A small masked image model, trained from scratch.
Training: adamw at rate 0.0017, 10000 steps, batches of 512.
Rows from block 2 of the encoder, named by matrix and row number. Rows with one number belong to one attention dimension. Each number is 50 + 10 x the weight over its row's rms, rounded and kept within 0 to 99. All counts start at 0. After the name is the row's rms in percent of the matrix's.
# q: attention query, key and value (stacked) (encoder.blocks.2.attn.qkv.weight, 768x256, the q third), inputs 156-207
# k: attention query, key and value (stacked) (encoder.blocks.2.attn.qkv.weight, 768x256, the k third), inputs 156-207
q.135 111:50 50 50 50 50 89 50 50 41 50 50 50 50 50 62 50 50 40 72 50 50 50 19 50 50 38 77 50 50 50 50 50 50 50 50 64 50 67 50 50 32 50 30 50 50 50 50 50 50 50 50 50
k.135 113:50 38 50 71 66 50 50 69 35 50 50 50 50 66 50 50 50 37 50 50 50 50 28 50 50 50 50 50 33 50 50 50 50 77 50 50 50 50 50 50 50 16 50 50 50 50 50 69 31 50 50 46
q.136 098:58 50 50 50 50 63 32 50 65 50 50 19 50 50 50 25 50 60 50 69 50 50 50 50 59 33 55 43 50 50 44 62 50 50 41 50 50 50 50 50 50 24 70 50 50 50 50 50 50 50 62 50
k.136 096:66 56 50 75 50 60 35 50 50 55 74 28 50 50 50 50 50 50 76 50 50 50 50 50 50 50 50 50 50 59 62 50 50 50 27 50 25 50 50 50 50 50 50 75 38 50 70 50 53 50 50 42
q.137 105:37 54 50 78 50 50 50 50 50 50 50 50 50 37 50 50 50 50 50 50 50 50 50 69 55 36 50 50 61 50 50 81 50 55 26 50 50 50 50 50 50 50 65 50 50 50 50 50 50 50 50 50
k.137 097:50 50 50 66 50 50 50 23 50 50 40 41 50 17 50 50 50 50 50 50 61 50 50 73 56 50 50 50 50 50 50 50 31 50 34 50 75 63 50 50 50 50 73 50 50 50 50 14 50 50 50 50
q.138 091:50 50 50 50 50 26 50 50 50 50 50 50 50 50 50 50 74 28 50 50 50 50 50 50 50 71 26 50 50 36 22 63 50 50 74 50 64 50 50 50 50 50 42 50 50 38 50 50 50 69 35 50
k.138 098:50 50 50 50 50 50 68 50 50 50 50 50 53 24 50 59 52 50 41 50 50 50 50 50 50 55 50 50 50 29 50 43 50 27 55 50 67 50 50 43 50 50 50 50 50 41 50 50 55 50 50 50
q.139 103:50 50 50 50 57 60 63 50 34 50 50 50 50 68 50 50 50 36 50 50 50 50 28 80 40 50 50 50 50 68 50 36 50 50 50 50 50 50 50 50 50 70 48 50 50 50 50 56 50 50 50 50
k.139 096:50 50 50 50 50 50 51 50 41 50 50 50 50 60 50 50 36 20 50 50 50 17 50 74 50 50 50 60 22 50 50 50 50 50 74 50 50 50 50 50 50 50 31 50 45 50 50 71 33 63 50 50
q.140 109:50 50 50 50 50 50 50 50 40 50 50 85 50 50 50 73 42 50 50 50 50 50 50 99 28 50 84 50 50 50 69 50 50 50 32 50 50 86 24 50 56 50 50 50 50 50 24 50 50 50 50 50
k.140 107:50 65 50 50 75 82 50 26 50 55 50 50 50 48 50 50 31 50 50 50 50 50 50 99 29 21 50 50 29 53 50 50 50 77 50 50 50 85 34 50 50 62 50 27 50 50 39 50 50 50 50 50
q.141 114:50 52 50 69 42 50 63 50 34 60 42 62 50 39 50 50 31 50 50 50 59 50 50 50 50 31 50 43 50 50 63 70 50 50 19 50 50 50 58 50 50 43 65 50 50 50 50 50 50 38 57 50
k.141 112:50 50 50 63 50 50 39 27 50 50 38 50 28 50 30 50 50 46 59 50 50 50 50 32 50 50 50 50 50 77 56 59 29 63 35 50 50 55 50 50 50 50 50 47 50 50 50 50 50 50 50 50
q.142 104:50 50 50 50 50 98 50 50 34 50 50 50 50 68 50 50 50 37 50 50 53 50 50 50 50 46 89 50 37 50 60 50 43 50 31 54 50 55 57 50 50 50 50 50 50 50 50 50 50 41 41 50
k.142 100:50 50 50 50 50 65 50 42 35 50 50 50 48 50 50 36 50 50 50 50 50 50 50 86 67 49 85 50 28 75 50 50 50 50 50 50 50 60 74 50 50 50 50 26 50 55 50 50 36 50 50 46
q.143 112:53 50 50 50 68 50 50 32 50 65 50 50 50 50 50 54 50 50 39 50 53 40 38 50 31 70 50 50 52 50 50 38 50 50 62 50 50 50 27 60 50 50 50 50 70 50 50 57 50 50 50 50
k.143 108:50 50 50 42 50 26 67 65 50 50 50 50 50 50 50 50 34 42 15 41 40 50 50 13 31 50 50 50 50 38 50 50 76 57 62 50 50 50 25 50 50 50 50 50 50 50 50 90 50 50 50 50
q.144 111:50 50 50 50 33 50 50 70 65 50 36 13 50 50 50 50 46 56 50 59 50 50 90 13 67 50 50 50 50 50 50 50 50 50 50 30 50 50 50 58 50 39 59 79 50 67 64 50 52 50 50 78
k.144 099:50 50 50 50 49 50 47 50 58 50 50 50 57 50 50 50 50 50 50 50 50 73 50 04 50 50 50 50 50 44 50 50 39 20 28 50 50 22 50 56 50 39 50 89 50 50 56 50 50 33 50 50
q.145 094:50 68 59 50 50 63 50 50 50 50 50 68 50 32 50 50 50 24 50 50 50 50 50 50 50 50 50 50 50 50 42 50 50 50 50 50 65 62 50 50 50 50 50 50 45 50 50 50 50 81 50 50
k.145 094:35 50 50 67 53 60 34 50 50 50 21 50 50 50 50 50 50 50 50 50 46 55 50 50 50 62 50 39 50 85 50 50 50 50 12 50 50 67 50 50 50 50 78 50 50 50 36 50 50 50 50 50
q.146 104:50 66 50 42 50 50 23 50 56 50 50 42 50 34 50 50 50 63 50 48 50 50 93 66 71 50 50 50 50 50 50 57 50 50 46 25 50 50 50 50 50 30 73 50 50 72 50 39 50 50 50 57
k.146 097:39 50 50 71 50 50 43 50 61 50 50 50 50 47 50 50 70 50 50 50 50 50 71 60 50 50 50 37 79 50 71 50 50 50 20 50 50 57 50 50 50 50 72 50 50 50 50 30 50 30 50 42
q.147 111:50 50 50 69 50 50 50 50 24 62 50 59 50 42 50 70 27 50 50 50 50 50 50 65 50 37 50 33 50 50 71 68 57 48 13 50 34 50 37 50 64 50 70 50 71 50 50 50 50 50 53 36
k.147 116:50 70 29 58 50 50 50 26 50 65 50 50 34 50 35 50 42 38 50 32 50 50 50 61 50 45 31 50 50 76 54 65 50 72 43 50 50 63 50 50 50 50 50 50 50 50 50 53 50 50 58 50
q.148 113:50 50 50 29 83 14 50 50 50 50 37 50 50 42 50 53 50 53 50 50 64 58 50 50 32 50 50 41 50 50 50 45 50 44 50 30 50 50 35 50 50 50 72 50 50 50 38 50 50 50 50 56
k.148 119:59 50 50 19 50 50 63 50 50 57 50 50 50 60 22 43 14 50 50 50 31 50 50 50 50 41 09 50 50 50 50 50 61 50 50 50 38 50 38 74 50 50 43 50 50 50 50 74 50 50 50 52
q.149 118:50 50 45 38 50 50 56 50 72 50 50 50 50 77 50 50 69 56 50 50 50 50 50 48 50 50 49 50 50 50 50 29 50 40 71 50 50 50 50 50 29 50 33 50 44 70 50 50 70 63 50 62
k.149 119:50 31 50 50 71 50 50 81 50 50 61 81 70 64 68 50 50 50 23 50 50 50 50 44 39 50 50 50 67 50 37 39 59 50 72 50 50 50 50 56 38 50 36 70 54 50 50 76 50 50 50 50
q.150 116:19 50 50 85 50 56 56 40 28 54 50 89 50 32 45 77 50 50 50 46 50 50 42 71 37 42 50 50 50 50 50 72 50 47 19 50 36 50 34 50 50 50 63 36 50 50 33 50 50 50 36 32
k.150 118:50 50 50 56 50 50 50 18 37 63 55 50 30 26 50 50 50 35 50 50 50 50 50 75 50 50 50 50 32 75 50 50 50 50 50 50 50 72 50 43 50 50 50 20 50 50 39 50 50 50 50 50
q.151 110:50 50 50 50 33 50 50 40 66 50 50 50 50 77 45 50 38 71 50 50 50 50 50 15 50 50 50 50 50 50 50 50 24 50 39 16 57 50 50 50 50 50 37 50 50 50 67 50 80 50 50 64
k.151 119:50 50 50 24 50 50 50 57 50 50 50 50 50 72 50 50 21 50 50 50 50 50 50 19 50 50 50 50 50 50 41 50 50 50 50 50 50 24 50 50 50 50 50 70 70 50 50 50 35 50 50 50
q.152 088:50 50 50 50 70 33 47 53 65 50 20 50 50 50 86 67 74 55 58 60 50 50 50 50 50 50 50 50 50 50 50 50 50 50 50 50 50 50 50 50 50 45 50 57 50 50 50 50 74 50 50 56
k.152 089:50 50 50 44 50 50 50 50 56 61 50 50 50 07 27 50 21 83 50 50 50 97 50 50 50 50 50 50 50 50 50 50 41 50 58 69 50 50 50 50 50 50 50 50 50 50 50 33 50 42 50 50
q.153 107:50 50 50 83 50 50 50 50 19 50 50 76 50 50 32 50 25 50 50 50 50 50 50 50 32 41 60 50 50 50 76 72 50 50 06 50 50 50 50 50 50 50 73 58 50 50 32 50 50 50 50 25
k.153 110:50 60 50 50 50 50 50 25 34 65 50 50 29 62 25 34 26 28 50 50 50 50 61 50 50 36 32 50 27 75 46 54 50 68 50 50 50 76 42 50 50 54 50 28 47 52 50 50 50 50 50 50
q.154 109:50 50 50 65 50 44 50 30 59 65 50 58 50 50 50 71 50 75 50 50 63 50 50 50 50 50 50 50 65 50 61 63 50 50 32 27 29 50 42 50 50 50 65 50 50 50 50 50 50 50 50 50
k.154 093:50 50 35 50 50 50 50 50 55 50 50 50 49 50 50 50 50 50 50 32 50 50 50 50 50 50 50 30 76 50 70 87 50 62 32 50 50 58 19 50 50 50 67 62 50 50 39 50 78 50 50 50
q.155 100:50 50 50 50 50 50 50 50 83 67 50 31 50 50 50 43 50 63 75 50 35 50 50 50 50 45 50 50 50 50 50 50 50 50 50 50 43 50 50 50 13 50 50 30 41 75 50 50 50 50 54 50
k.155 100:65 32 50 50 50 50 50 59 50 34 50 50 68 50 74 50 67 56 50 50 50 54 32 50 50 63 50 50 79 50 29 50 50 50 73 36 50 36 50 50 50 50 50 78 50 50 50 50 50 50 50 50
q.156 109:50 32 50 50 50 50 50 56 39 50 38 68 50 62 50 50 50 28 50 46 50 50 12 50 50 50 39 54 37 50 41 41 50 50 56 82 78 50 50 20 50 58 33 47 40 29 50 50 50 50 50 50
k.156 099:50 32 50 50 50 33 53 50 39 50 50 50 27 63 50 23 31 50 50 50 50 42 50 50 50 50 50 61 50 50 50 50 55 49 77 50 50 43 66 50 50 51 32 26 30 50 50 50 50 72 50 55
q.157 102:50 50 50 50 50 50 50 50 50 50 50 38 50 41 50 63 50 50 50 50 50 78 50 76 50 50 50 50 50 50 50 39 50 50 50 32 55 76 50 84 74 50 42 64 35 50 50 50 50 50 50 50
k.157 100:50 90 85 50 50 50 50 50 50 50 50 49 50 50 50 50 50 50 50 50 50 50 50 50 44 31 50 50 50 50 46 50 77 52 36 66 50 46 50 50 50 50 50 50 50 50 50 44 50 17 50 50
q.158 134:32 50 50 50 45 50 65 50 22 50 50 50 31 44 50 50 50 35 50 46 50 50 34 50 50 61 50 59 50 50 50 48 50 50 50 89 50 50 50 50 50 50 39 50 50 29 50 50 20 50 50 30
k.158 128:50 50 50 64 50 50 59 50 29 50 50 50 33 50 71 50 74 22 50 50 50 19 50 50 50 50 50 64 22 50 43 50 50 50 66 51 50 50 50 50 50 50 24 29 50 50 50 50 30 57 40 50
q.159 110:60 50 50 53 38 50 50 40 32 50 50 50 30 50 31 50 50 50 50 50 50 50 50 14 50 50 50 50 50 50 61 50 50 50 25 50 50 50 50 50 50 50 50 50 50 50 61 50 24 50 50 50
k.159 113:50 50 50 62 50 16 50 50 32 50 50 33 19 50 50 50 50 27 50 27 50 31 50 50 50 50 50 66 50 50 50 59 50 68 50 50 50 50 50 50 50 27 45 50 50 50 72 50 50 50 48 50
q.160 090:33 55 50 78 50 56 50 50 45 50 50 50 50 73 50 40 50 50 50 50 41 27 50 32 50 50 50 50 48 50 50 50 50 50 50 66 86 50 50 07 50 73 78 44 50 50 50 50 50 54 50 50
k.160 088:50 50 50 59 50 50 26 50 50 50 73 50 50 50 50 50 50 50 50 50 50 27 50 50 50 62 50 50 50 50 50 34 50 50 50 50 50 35 50 22 50 50 50 50 50 50 50 50 50 50 50 63
q.161 105:50 50 50 32 77 35 50 50 50 50 37 50 50 50 50 50 50 50 27 50 50 62 50 33 41 50 50 50 50 50 50 63 50 50 66 50 50 50 36 75 44 50 50 38 91 50 50 50 47 84 50 50
k.161 110:50 40 50 50 74 28 55 50 50 50 50 50 24 34 38 50 26 50 50 44 50 62 50 50 37 50 34 55 50 38 50 55 56 50 50 50 81 81 35 60 61 50 50 50 73 50 39 50 50 63 50 41
q.162 100:50 50 50 31 69 70 50 50 65 50 70 50 50 87 50 50 41 50 50 45 50 72 50 50 28 50 50 50 49 60 50 33 50 50 50 63 45 50 31 50 50 61 50 50 50 68 50 50 50 50 57 50
k.162 093:50 50 50 33 50 66 50 50 50 45 73 50 50 50 41 50 50 50 50 50 42 50 50 50 50 50 50 50 50 84 50 34 50 50 50 50 50 30 50 50 50 50 50 50 33 50 50 50 50 20 50 50
q.163 112:33 58 34 50 82 44 50 50 38 46 50 84 57 50 50 50 50 50 28 50 50 50 50 75 31 50 50 47 50 50 50 62 50 50 50 50 49 50 24 62 35 50 50 23 50 60 40 50 50 56 44 50
k.163 112:50 38 50 32 85 50 50 50 50 50 62 74 50 50 50 45 46 31 50 50 50 35 50 50 28 55 44 51 50 50 50 50 50 62 50 50 50 50 31 68 50 50 33 70 50 50 50 61 50 50 50 61
q.164 102:50 49 50 37 50 15 44 50 50 50 50 50 50 50 50 25 50 50 50 20 49 50 39 50 50 50 50 50 62 29 50 33 50 50 59 50 50 50 50 69 52 50 50 50 99 50 50 50 50 50 50 63
k.164 099:50 68 64 50 42 25 50 40 56 50 33 50 50 50 50 50 50 50 50 50 50 50 50 50 50 50 50 50 50 34 50 29 50 50 50 50 50 50 50 59 50 50 50 50 99 50 50 50 50 55 50 64
q.165 098:50 50 73 58 50 50 34 50 50 50 39 50 50 39 50 50 50 50 49 50 50 50 50 50 63 50 50 50 50 34 42 50 50 50 50 50 79 50 60 50 50 50 50 33 50 50 50 37 50 72 34 63
k.165 092:50 50 50 50 50 50 50 50 50 50 50 50 58 50 50 50 50 50 50 50 68 58 50 50 59 50 50 50 50 42 50 50 37 50 50 50 83 89 58 50 36 50 50 50 53 39 50 50 50 90 50 50
q.166 120:25 50 50 50 50 39 50 55 50 50 50 50 50 50 50 50 64 50 45 32 50 75 38 50 50 64 50 50 50 50 44 50 19 47 68 74 50 50 50 50 66 50 50 50 50 50 50 54 16 50 46 50
k.166 115:50 50 50 50 50 50 50 50 16 45 50 50 16 50 50 50 50 50 40 26 50 50 50 50 50 50 50 50 56 50 50 50 50 50 51 68 50 50 50 72 50 48 50 50 50 57 50 50 28 50 50 50
q.167 110:67 50 43 50 50 41 50 50 47 50 50 50 50 32 50 50 50 50 50 59 50 71 67 50 50 50 50 50 50 55 50 75 50 65 50 43 12 50 50 70 50 17 50 50 71 50 65 51 50 50 50 50
k.167 105:50 45 71 65 50 38 66 23 50 50 19 50 16 50 50 61 50 50 50 50 50 70 50 50 50 39 32 50 50 32 50 74 50 50 50 50 50 71 50 50 61 50 50 50 50 50 50 50 75 50 50 50
q.168 106:50 50 50 66 50 50 50 50 50 50 43 50 50 50 50 50 58 50 50 50 50 50 50 50 50 50 50 50 50 50 43 73 50 50 50 50 50 50 50 43 50 36 50 28 50 31 50 50 50 89 50 50
k.168 112:50 50 50 50 50 50 50 50 26 50 50 52 45 27 50 50 50 50 50 50 61 69 50 50 50 50 50 50 50 26 50 50 50 50 50 50 71 93 50 63 50 50 50 50 50 50 50 50 50 72 44 50
q.169 094:50 50 50 47 33 50 50 50 57 50 50 16 50 50 50 50 50 60 41 62 64 50 50 00 50 42 50 50 50 49 50 50 50 50 76 50 50 50 50 50 50 50 59 50 50 50 64 50 50 50 54 50
k.169 094:60 50 77 50 28 50 50 50 62 66 50 40 50 50 30 50 50 60 50 50 50 50 50 00 64 50 50 50 50 50 50 37 50 50 50 50 50 50 50 50 50 50 62 50 50 49 50 50 63 50 50 50
q.170 105:50 50 52 68 50 50 50 50 50 65 66 52 50 50 50 50 50 50 50 50 50 50 50 50 50 31 54 50 50 74 62 50 50 62 42 65 50 50 50 34 50 50 50 50 50 50 50 50 50 18 50 35
k.170 096:50 42 50 70 58 67 50 50 50 50 50 50 50 50 50 50 50 50 50 61 50 30 50 50 50 36 50 50 50 50 50 69 50 64 50 46 09 17 50 36 50 50 50 50 50 55 50 50 50 50 50 50
q.171 107:50 50 50 41 50 77 50 50 64 50 50 50 50 76 43 50 50 50 76 50 50 50 24 50 50 32 74 38 50 50 50 50 25 50 54 50 50 50 50 50 50 50 52 50 50 46 50 50 69 49 50 50
k.171 101:50 50 50 50 50 77 33 50 50 50 74 65 50 50 36 50 50 50 50 50 50 50 50 99 50 50 50 54 50 50 50 27 50 50 50 58 50 50 50 50 50 50 50 50 32 50 50 50 50 50 50 50
q.172 106:50 50 81 71 47 50 50 18 50 50 36 50 50 29 50 50 60 50 50 56 55 50 50 62 50 50 50 50 50 50 50 54 50 50 50 50 75 50 50 50 41 45 50 23 50 50 50 50 63 64 26 50
k.172 107:50 50 50 65 50 50 50 34 50 50 50 50 51 32 52 50 50 50 50 50 61 50 50 65 51 50 50 50 50 35 50 50 37 50 50 50 75 92 49 50 50 50 50 50 50 50 50 50 50 77 46 50
q.173 103:50 50 30 50 77 50 57 50 50 50 50 50 50 55 50 50 50 50 50 55 50 50 50 50 18 69 50 50 50 50 50 68 57 50 50 50 50 20 14 50 50 50 40 69 50 50 50 50 58 50 50 50
k.173 097:50 32 19 50 50 50 61 55 21 50 50 50 33 50 50 50 50 50 50 50 31 50 50 50 50 50 50 50 50 50 50 71 50 50 50 50 50 74 50 50 50 50 50 50 50 50 50 50 46 50 50 50
q.174 095:50 50 50 50 50 34 50 50 50 50 50 50 50 50 50 50 42 50 50 50 50 50 50 50 50 48 54 50 50 50 62 50 50 50 40 31 50 20 36 76 43 50 50 73 64 50 50 50 51 50 50 50
k.174 092:54 50 50 50 50 50 68 50 58 53 28 42 55 50 50 50 31 50 50 43 42 50 68 30 32 50 09 50 58 50 50 68 50 50 50 50 50 50 34 50 50 60 50 50 50 50 50 50 71 50 50 50
q.175 084:56 50 51 50 50 50 50 50 50 50 37 50 50 50 50 50 50 50 41 50 50 66 66 50 50 50 50 50 50 50 50 77 50 56 64 50 50 50 47 67 50 23 50 50 79 50 50 50 39 85 50 50
k.175 105:50 44 50 55 50 40 54 50 30 50 26 50 50 26 50 46 50 50 50 50 50 71 50 50 50 40 50 50 50 34 50 64 49 50 50 50 75 85 37 60 56 50 61 50 50 50 50 50 50 65 50 33
q.176 104:50 50 50 59 35 50 25 50 50 50 50 67 66 11 40 58 50 50 50 50 50 50 55 50 77 50 50 50 50 58 59 50 50 50 31 50 57 50 75 50 50 50 50 50 50 50 50 30 74 50 43 50
k.176 100:50 50 65 71 50 50 50 36 50 50 19 50 50 50 68 50 50 50 55 50 50 50 50 50 50 50 50 45 67 25 50 58 50 50 50 50 50 71 50 50 50 50 50 50 50 32 50 50 75 50 50 50
q.177 102:50 35 50 65 28 50 50 50 26 50 32 50 50 79 50 50 50 50 50 50 50 50 45 09 50 50 50 50 50 56 50 38 50 50 50 80 50 50 50 32 50 50 41 50 73 50 67 50 33 29 50 30
k.177 110:50 51 64 62 50 43 50 50 54 50 50 50 40 50 45 41 50 50 50 50 50 13 50 08 50 56 50 50 47 50 50 50 50 50 50 50 50 11 50 21 50 50 44 50 50 65 62 50 41 34 50 50
q.178 097:50 50 65 50 50 50 50 50 50 47 50 50 50 50 50 50 50 50 50 39 50 36 50 25 50 68 35 50 50 44 50 14 31 50 50 50 99 50 61 50 50 60 50 64 50 50 50 50 50 50 50 64
k.178 107:53 63 50 50 50 50 44 50 50 50 50 50 50 76 50 39 50 50 50 49 50 36 50 50 65 50 64 50 68 50 50 11 60 50 50 50 50 48 65 50 50 50 50 34 79 50 50 48 50 50 50 50
q.179 110:50 50 50 50 78 50 50 43 50 62 50 79 50 33 31 68 50 46 46 50 32 50 50 99 34 50 50 50 50 50 50 62 50 50 34 50 43 50 50 50 50 61 50 50 50 50 32 50 50 50 50 50
k.179 106:40 50 18 50 83 50 50 55 44 50 50 67 50 50 66 66 50 39 50 50 45 50 50 50 28 50 50 50 50 50 50 50 68 50 51 50 50 50 37 74 50 65 50 50 50 49 39 57 40 50 50 50
q.180 120:53 55 50 38 50 50 50 50 40 50 50 50 20 50 44 18 50 45 50 50 50 50 58 50 54 50 33 52 50 50 50 44 53 50 60 50 50 25 50 50 41 50 50 38 88 50 50 50 53 50 50 50
k.180 103:50 50 69 47 50 20 50 50 52 50 50 50 50 50 31 50 50 50 03 50 50 50 50 50 50 50 09 50 50 50 50 50 44 50 50 50 50 50 50 50 45 50 58 67 50 50 50 50 69 50 50 49
q.181 123:50 50 38 41 65 50 50 50 50 50 68 82 68 81 50 43 36 50 50 50 50 50 27 50 42 50 50 50 50 50 50 44 32 50 44 50 50 89 40 50 54 56 50 50 50 50 50 50 42 50 55 50
k.181 111:50 50 50 50 50 50 50 50 50 50 54 50 58 74 50 50 50 50 58 50 50 33 50 50 44 50 50 50 50 50 50 50 66 50 50 50 40 26 45 50 50 50 38 52 50 50 50 50 50 50 50 50
q.182 104:50 50 59 65 50 50 50 50 52 50 47 74 50 18 42 64 50 64 50 50 50 66 50 72 50 50 56 38 44 50 50 75 50 50 26 37 50 50 50 50 50 32 50 48 37 50 36 50 71 50 50 50
k.182 101:50 50 50 50 64 50 52 50 37 50 50 56 50 50 50 50 50 32 64 50 67 50 50 50 50 35 56 50 50 50 50 65 42 50 50 50 50 75 50 50 50 50 49 50 50 50 50 50 50 48 50 50
q.183 096:50 50 14 27 50 21 50 50 50 50 50 44 50 50 50 31 40 50 50 50 50 50 50 50 50 68 24 50 50 47 50 50 50 50 50 50 42 28 50 85 50 50 50 50 87 50 50 50 50 50 50 50
k.183 093:50 61 50 28 50 15 73 50 50 50 42 50 48 63 50 50 50 50 14 18 50 50 50 21 50 50 50 50 50 50 50 50 50 50 50 50 50 50 50 64 56 67 50 50 99 50 50 50 50 50 50 50
q.184 106:39 75 69 50 50 50 50 50 50 50 50 50 50 85 50 50 50 50 55 50 50 50 21 50 50 50 50 50 61 50 50 16 18 50 50 50 50 79 50 50 50 50 50 21 88 50 52 50 50 50 23 50
k.184 106:34 64 50 50 50 50 50 50 50 50 69 50 50 50 50 40 50 50 50 50 50 50 21 50 50 68 41 50 78 48 50 28 50 50 65 50 44 50 50 50 50 50 50 25 50 50 50 50 50 50 50 64
q.185 110:50 50 50 58 33 27 50 36 34 50 50 50 41 50 50 50 50 50 50 38 50 27 50 21 50 63 50 50 67 32 49 50 50 58 50 50 50 50 50 50 55 50 50 50 79 31 50 61 50 34 50 63
k.185 118:39 69 50 50 37 30 50 50 50 50 33 50 45 50 50 50 50 50 32 50 50 26 50 50 52 50 38 50 81 34 50 50 50 57 50 50 62 50 50 50 38 50 50 33 95 50 54 40 50 50 50 50
q.186 098:50 38 76 81 24 50 50 50 42 50 50 50 29 50 50 50 65 50 65 50 65 50 50 27 57 50 50 50 50 50 50 50 38 50 50 50 50 50 50 13 50 50 50 50 50 50 50 50 50 30 50 50
k.186 091:50 50 50 85 50 61 36 50 50 50 48 38 50 50 50 25 60 50 50 50 50 50 50 50 75 50 50 50 50 50 50 50 50 50 50 50 50 18 70 19 50 50 50 50 50 69 64 50 50 50 50 50
q.187 089:35 50 46 70 18 50 50 50 39 50 50 50 50 50 50 50 52 50 50 43 50 50 50 50 50 50 50 50 50 53 50 24 50 31 41 45 50 50 66 50 50 75 50 50 50 50 50 44 48 50 50 50
k.187 089:36 61 50 50 50 50 36 50 50 50 50 50 78 50 50 50 50 50 50 50 50 40 50 43 50 73 63 50 50 50 38 35 50 50 50 50 20 20 50 50 50 50 39 50 50 50 50 50 27 50 50 50
q.188 097:50 60 50 50 50 50 50 42 50 45 41 50 50 99 50 50 50 50 50 26 50 50 23 50 50 50 50 50 68 38 50 50 50 50 50 50 50 50 50 57 50 75 50 42 50 50 50 50 65 50 50 50
k.188 090:50 77 50 35 50 50 20 50 74 50 50 50 50 50 50 50 24 50 50 43 50 50 44 50 50 69 50 50 50 50 50 31 50 50 50 50 70 50 50 50 50 50 52 50 50 50 50 50 50 50 50 66
q.189 116:20 60 50 50 74 50 50 50 33 50 50 50 50 50 50 50 50 41 41 28 50 30 50 50 50 50 50 50 50 30 42 33 50 50 50 50 50 50 50 50 50 75 37 31 50 45 37 50 36 50 57 50
k.189 107:50 50 25 42 50 50 34 50 50 50 75 50 50 50 50 50 50 38 50 50 50 50 61 50 42 73 66 57 50 50 50 41 50 50 55 50 50 40 50 64 50 50 33 50 50 50 50 50 36 50 50 50
q.190 089:45 50 63 50 29 55 50 50 50 50 50 25 50 50 76 50 50 62 63 50 50 50 47 50 50 50 50 50 50 50 50 10 24 50 72 50 50 35 66 42 67 60 50 50 50 50 50 50 50 34 62 50
k.190 095:50 54 74 50 24 50 50 69 50 64 50 30 50 77 50 39 62 81 50 50 50 50 50 50 72 50 50 50 50 50 50 22 50 50 50 50 50 00 50 38 50 50 50 50 50 50 50 50 50 55 50 50
q.191 086:43 57 50 50 27 50 50 50 50 50 60 50 50 50 50 50 50 50 50 39 50 34 29 50 67 50 50 27 46 52 50 24 50 50 50 50 50 50 73 50 50 66 50 50 50 50 50 33 50 50 50 50
k.191 082:50 71 50 32 50 50 44 50 50 50 50 50 50 50 50 50 50 50 50 50 50 45 50 50 66 68 61 50 50 50 50 22 50 50 50 50 50 10 72 50 50 50 50 50 50 50 64 50 50 50 50 68
q.192 085:50 50 50 50 50 11 50 50 50 50 14 50 50 34 50 50 50 72 50 50 50 50 50 00 50 50 50 50 50 50 50 50 50 50 50 50 50 35 50 50 50 50 50 50 60 50 50 54 41 50 50 50
k.192 079:50 50 69 63 50 50 50 50 50 50 50 50 50 50 50 15 50 50 50 50 50 50 76 01 50 50 50 50 76 50 50 50 42 50 48 50 50 30 50 50 50 33 50 50 50 50 50 50 50 50 50 50
q.193 094:50 50 50 75 50 30 50 50 72 50 50 50 35 50 50 50 50 73 50 50 50 50 50 36 53 50 50 50 75 13 50 50 50 50 50 50 75 50 50 50 50 50 50 45 44 50 50 50 78 50 50 40
k.193 087:50 18 79 77 50 50 50 50 50 50 50 64 50 50 50 43 50 60 50 43 50 50 50 50 64 50 50 50 50 50 50 63 50 50 50 50 91 43 50 50 50 28 50 50 50 50 50 50 50 50 50 50
q.194 077:50 63 50 35 68 59 50 45 50 50 65 50 71 50 29 50 50 50 50 50 50 50 50 50 50 50 50 50 50 50 50 50 50 40 50 50 50 50 50 50 50 68 50 71 50 50 50 50 50 50 50 50
k.194 079:50 74 16 27 50 57 50 50 50 50 50 50 50 50 50 50 50 50 50 50 50 50 50 50 50 50 50 60 50 50 50 36 33 50 60 50 50 50 50 50 50 72 50 50 50 50 50 50 50 50 50 76
q.195 077:50 50 82 50 50 50 50 50 50 50 50 62 50 50 39 50 50 42 97 50 50 50 50 88 66 50 50 50 50 50 50 35 59 50 50 60 50 50 50 50 50 50 50 50 50 26 50 28 50 50 50 50
k.195 081:50 92 50 54 30 74 31 14 56 50 50 50 50 50 50 50 50 50 50 39 50 50 50 76 60 50 50 50 50 50 50 34 30 50 50 50 50 68 50 50 50 50 50 28 50 50 50 50 50 59 48 76
q.196 109:50 50 29 50 12 25 50 50 50 50 50 50 50 50 50 50 06 50 50 50 50 50 50 50 65 50 50 50 50 80 50 50 50 45 50 50 50 50 50 50 50 50 57 50 50 30 50 50 50 50 50 63
k.196 104:50 50 50 50 50 50 50 50 50 50 22 22 27 50 50 32 02 50 50 50 50 31 45 50 50 50 11 50 50 50 50 50 35 50 50 50 50 37 80 50 50 50 50 50 50 50 50 50 50 50 50 63
q.197 101:34 50 50 50 77 47 50 50 50 50 71 50 50 50 50 51 50 50 33 50 50 50 50 50 28 50 50 50 77 50 40 65 50 67 78 50 50 50 24 50 50 50 31 50 50 63 50 61 50 62 50 50
k.197 106:28 20 50 50 78 50 50 50 50 39 50 71 50 50 50 50 59 48 30 50 50 50 50 50 30 50 50 50 36 39 50 70 80 50 50 57 50 50 32 50 39 50 50 58 50 60 50 65 50 50 40 50
q.198 066:50 50 29 79 50 50 50 50 50 50 38 50 50 50 50 50 40 50 50 50 50 50 23 50 50 50 51 00 50 50 50 50 50 50 50 50 50 50 50 50 50 50 50 50 50 50 50 50 50 50 50 42
k.198 063:50 50 26 50 50 50 50 50 50 53 68 16 50 50 50 50 50 50 50 50 50 50 71 36 50 50 50 50 50 50 50 50 50 50 09 50 50 50 50 50 50 50 50 50 50 50 69 50 50 30 50 50